From a checkpoint of a small multi-label audio tagger.
Model: num experts 8, layers 12.
Training: muon at rate 0.023, 2800 steps, batches of 64.
Data: trained on single notes of musical instruments (NSynth), 184686 training examples.
Rows from block 8, named by matrix and row number. Rows with one number belong to one attention dimension. Each number is 200 + 20 x the weight over its row's rms, rounded and kept within 0 to 999. All counts start at 0. After the name is the row's rms in percent of the matrix's.
# v: attention value (model.blocks.8.attn.v.weight, 192x192), inputs 0-95
# proj: attention output (model.blocks.8.attn.proj.weight, 192x192, transposed), outputs 0-95
v.8,094,148,167,174,210,215,207,197,196,202,199,173,220,184,164,222,207,197,184,188,177,228,209,247,179,198,240,197,204,160,196,171,193,193,181,183,168,220,190,196,173,216,206,198,226,209,193,210,199,221,189,221,172,225,216,180,226,196,226,161,217,213,198,156,216,228,181,190,176,195,178,192,242,166,218,211,196,187,222,228,203,191,207,203,193,211,190,197,190,180,218,182,238,170,211,178,193
proj.8,085,214,219,185,217,187,185,217,226,175,218,224,195,193,226,150,210,178,243,218,225,207,211,181,194,210,184,195,192,176,193,214,208,174,222,195,204,192,161,202,222,203,221,204,201,205,207,194,194,166,190,205,214,210,204,195,231,203,201,221,178,207,185,196,216,199,173,213,219,210,199,187,158,197,200,212,215,199,169,173,154,208,240,202,215,183,206,207,208,195,164,186,167,208,207,208,188
v.9,108,232,162,194,182,219,233,207,198,205,217,196,227,179,216,187,196,193,190,187,237,198,222,205,226,187,210,243,216,208,189,220,208,257,248,205,199,214,209,187,207,199,241,192,198,209,217,239,220,188,182,223,212,205,187,214,169,204,195,206,190,216,228,206,208,186,203,204,244,250,196,203,186,197,255,204,234,206,199,184,243,202,212,192,175,209,224,205,204,195,221,195,209,144,187,199,219
proj.9,092,213,223,208,214,216,180,187,204,230,211,240,158,226,211,220,199,195,202,205,205,208,218,176,178,215,201,198,179,201,206,191,200,197,151,190,190,195,177,222,209,241,177,199,183,205,197,186,179,217,233,194,207,218,182,194,213,215,187,222,227,200,174,199,202,222,178,199,163,162,215,187,229,217,175,183,227,209,164,216,172,169,213,238,224,193,189,170,204,193,204,188,179,193,209,207,190
v.10,097,187,194,274,204,214,168,218,214,203,198,215,220,166,234,150,184,200,214,209,205,202,225,215,186,175,190,197,206,214,231,211,192,186,187,202,207,183,195,206,206,174,190,197,183,199,231,178,239,191,190,206,175,261,168,228,219,177,183,213,211,187,179,175,207,179,193,198,190,144,230,222,224,181,206,211,189,223,206,224,204,173,221,206,205,191,203,236,220,184,181,194,236,197,171,197,186
proj.10,101,191,212,170,219,208,204,233,199,196,201,224,223,214,174,231,208,196,177,171,217,189,244,202,203,200,237,212,170,201,176,179,209,211,203,197,198,197,212,203,219,232,207,192,242,211,185,205,200,203,194,191,199,180,231,186,191,224,156,194,224,166,206,218,174,173,222,205,191,221,159,172,193,205,172,184,206,180,185,179,201,226,198,201,165,204,209,191,210,237,191,203,178,177,204,185,230
v.11,097,179,170,194,205,213,211,216,170,173,196,234,225,178,190,199,159,215,211,215,236,214,208,206,180,214,240,221,190,177,223,194,204,199,194,176,210,175,202,183,157,189,221,208,191,207,173,207,204,203,229,182,194,190,216,199,222,217,153,186,186,232,191,187,214,186,181,158,186,163,189,182,239,193,196,158,208,209,181,229,186,206,183,184,230,199,231,166,214,176,220,209,188,190,168,190,195
proj.11,084,229,239,188,218,181,192,162,214,229,193,192,202,207,189,199,228,200,205,169,182,206,209,172,201,211,182,174,181,233,238,205,224,195,213,221,188,207,149,225,221,210,223,185,217,227,221,206,186,219,186,218,225,210,213,239,190,181,212,191,226,223,213,228,195,170,225,236,211,197,218,209,210,245,216,201,206,210,198,193,203,206,207,206,174,167,203,216,214,180,164,188,197,213,213,169,233
v.12,090,162,209,212,206,236,201,226,197,173,202,234,203,203,241,175,171,208,226,198,230,196,237,176,205,187,185,208,225,184,197,150,209,181,204,184,174,204,208,205,206,166,217,216,210,238,202,194,190,219,210,197,227,205,179,157,187,175,204,208,227,192,238,212,189,209,204,222,225,225,206,189,207,196,196,222,240,180,201,252,227,183,182,225,206,189,208,232,188,173,203,190,233,221,203,225,206
proj.12,085,214,221,224,186,174,212,207,214,221,204,189,198,192,194,226,230,218,180,201,156,204,199,240,211,186,224,175,181,195,169,207,178,226,199,161,196,165,204,204,185,207,234,197,156,188,222,232,215,200,205,188,171,200,208,201,234,219,192,184,191,174,159,194,229,212,234,207,159,201,203,168,186,198,212,168,162,205,192,213,192,185,185,235,198,181,174,215,185,235,197,211,206,155,190,181,211
v.13,095,197,198,191,188,179,188,188,199,206,197,212,209,209,214,195,215,220,221,204,197,224,245,202,195,166,199,193,217,193,177,184,189,204,178,174,224,229,193,232,167,231,245,212,179,163,165,182,193,225,241,197,198,195,217,193,210,185,204,199,189,224,217,225,148,167,216,208,205,197,144,176,228,231,210,221,155,195,236,201,182,200,204,209,196,204,222,201,199,258,185,215,191,216,216,189,229
proj.13,099,176,206,194,195,203,207,205,193,175,211,208,226,176,202,173,202,209,172,229,181,207,206,212,193,207,242,192,170,208,217,179,197,181,203,214,168,183,160,168,226,203,196,197,208,202,211,221,211,149,195,221,208,167,185,250,203,222,206,190,189,136,173,191,223,214,203,210,194,148,228,185,209,187,182,225,204,195,161,202,212,190,195,205,197,204,169,200,190,161,223,212,234,175,197,204,185
v.14,095,190,206,192,228,226,205,214,186,185,198,225,202,207,186,219,185,193,189,181,171,206,197,218,197,186,185,193,169,183,211,216,224,204,208,206,180,207,208,210,209,176,213,176,187,229,202,228,191,203,217,194,213,187,178,218,173,193,198,209,174,202,236,214,199,217,168,254,180,253,250,221,208,198,194,200,209,135,196,187,188,222,181,198,200,232,189,184,233,203,191,198,229,201,229,207,200
proj.14,096,198,228,220,144,177,214,171,196,206,224,226,178,213,181,185,173,219,182,199,216,204,210,194,218,236,159,210,229,202,214,210,194,222,218,190,230,243,178,210,181,175,206,230,198,217,172,203,229,204,161,212,162,153,199,210,211,190,211,243,203,202,225,177,204,165,198,195,210,200,193,192,181,192,192,205,188,237,214,206,193,203,201,197,213,174,176,176,150,215,252,218,205,232,190,174,194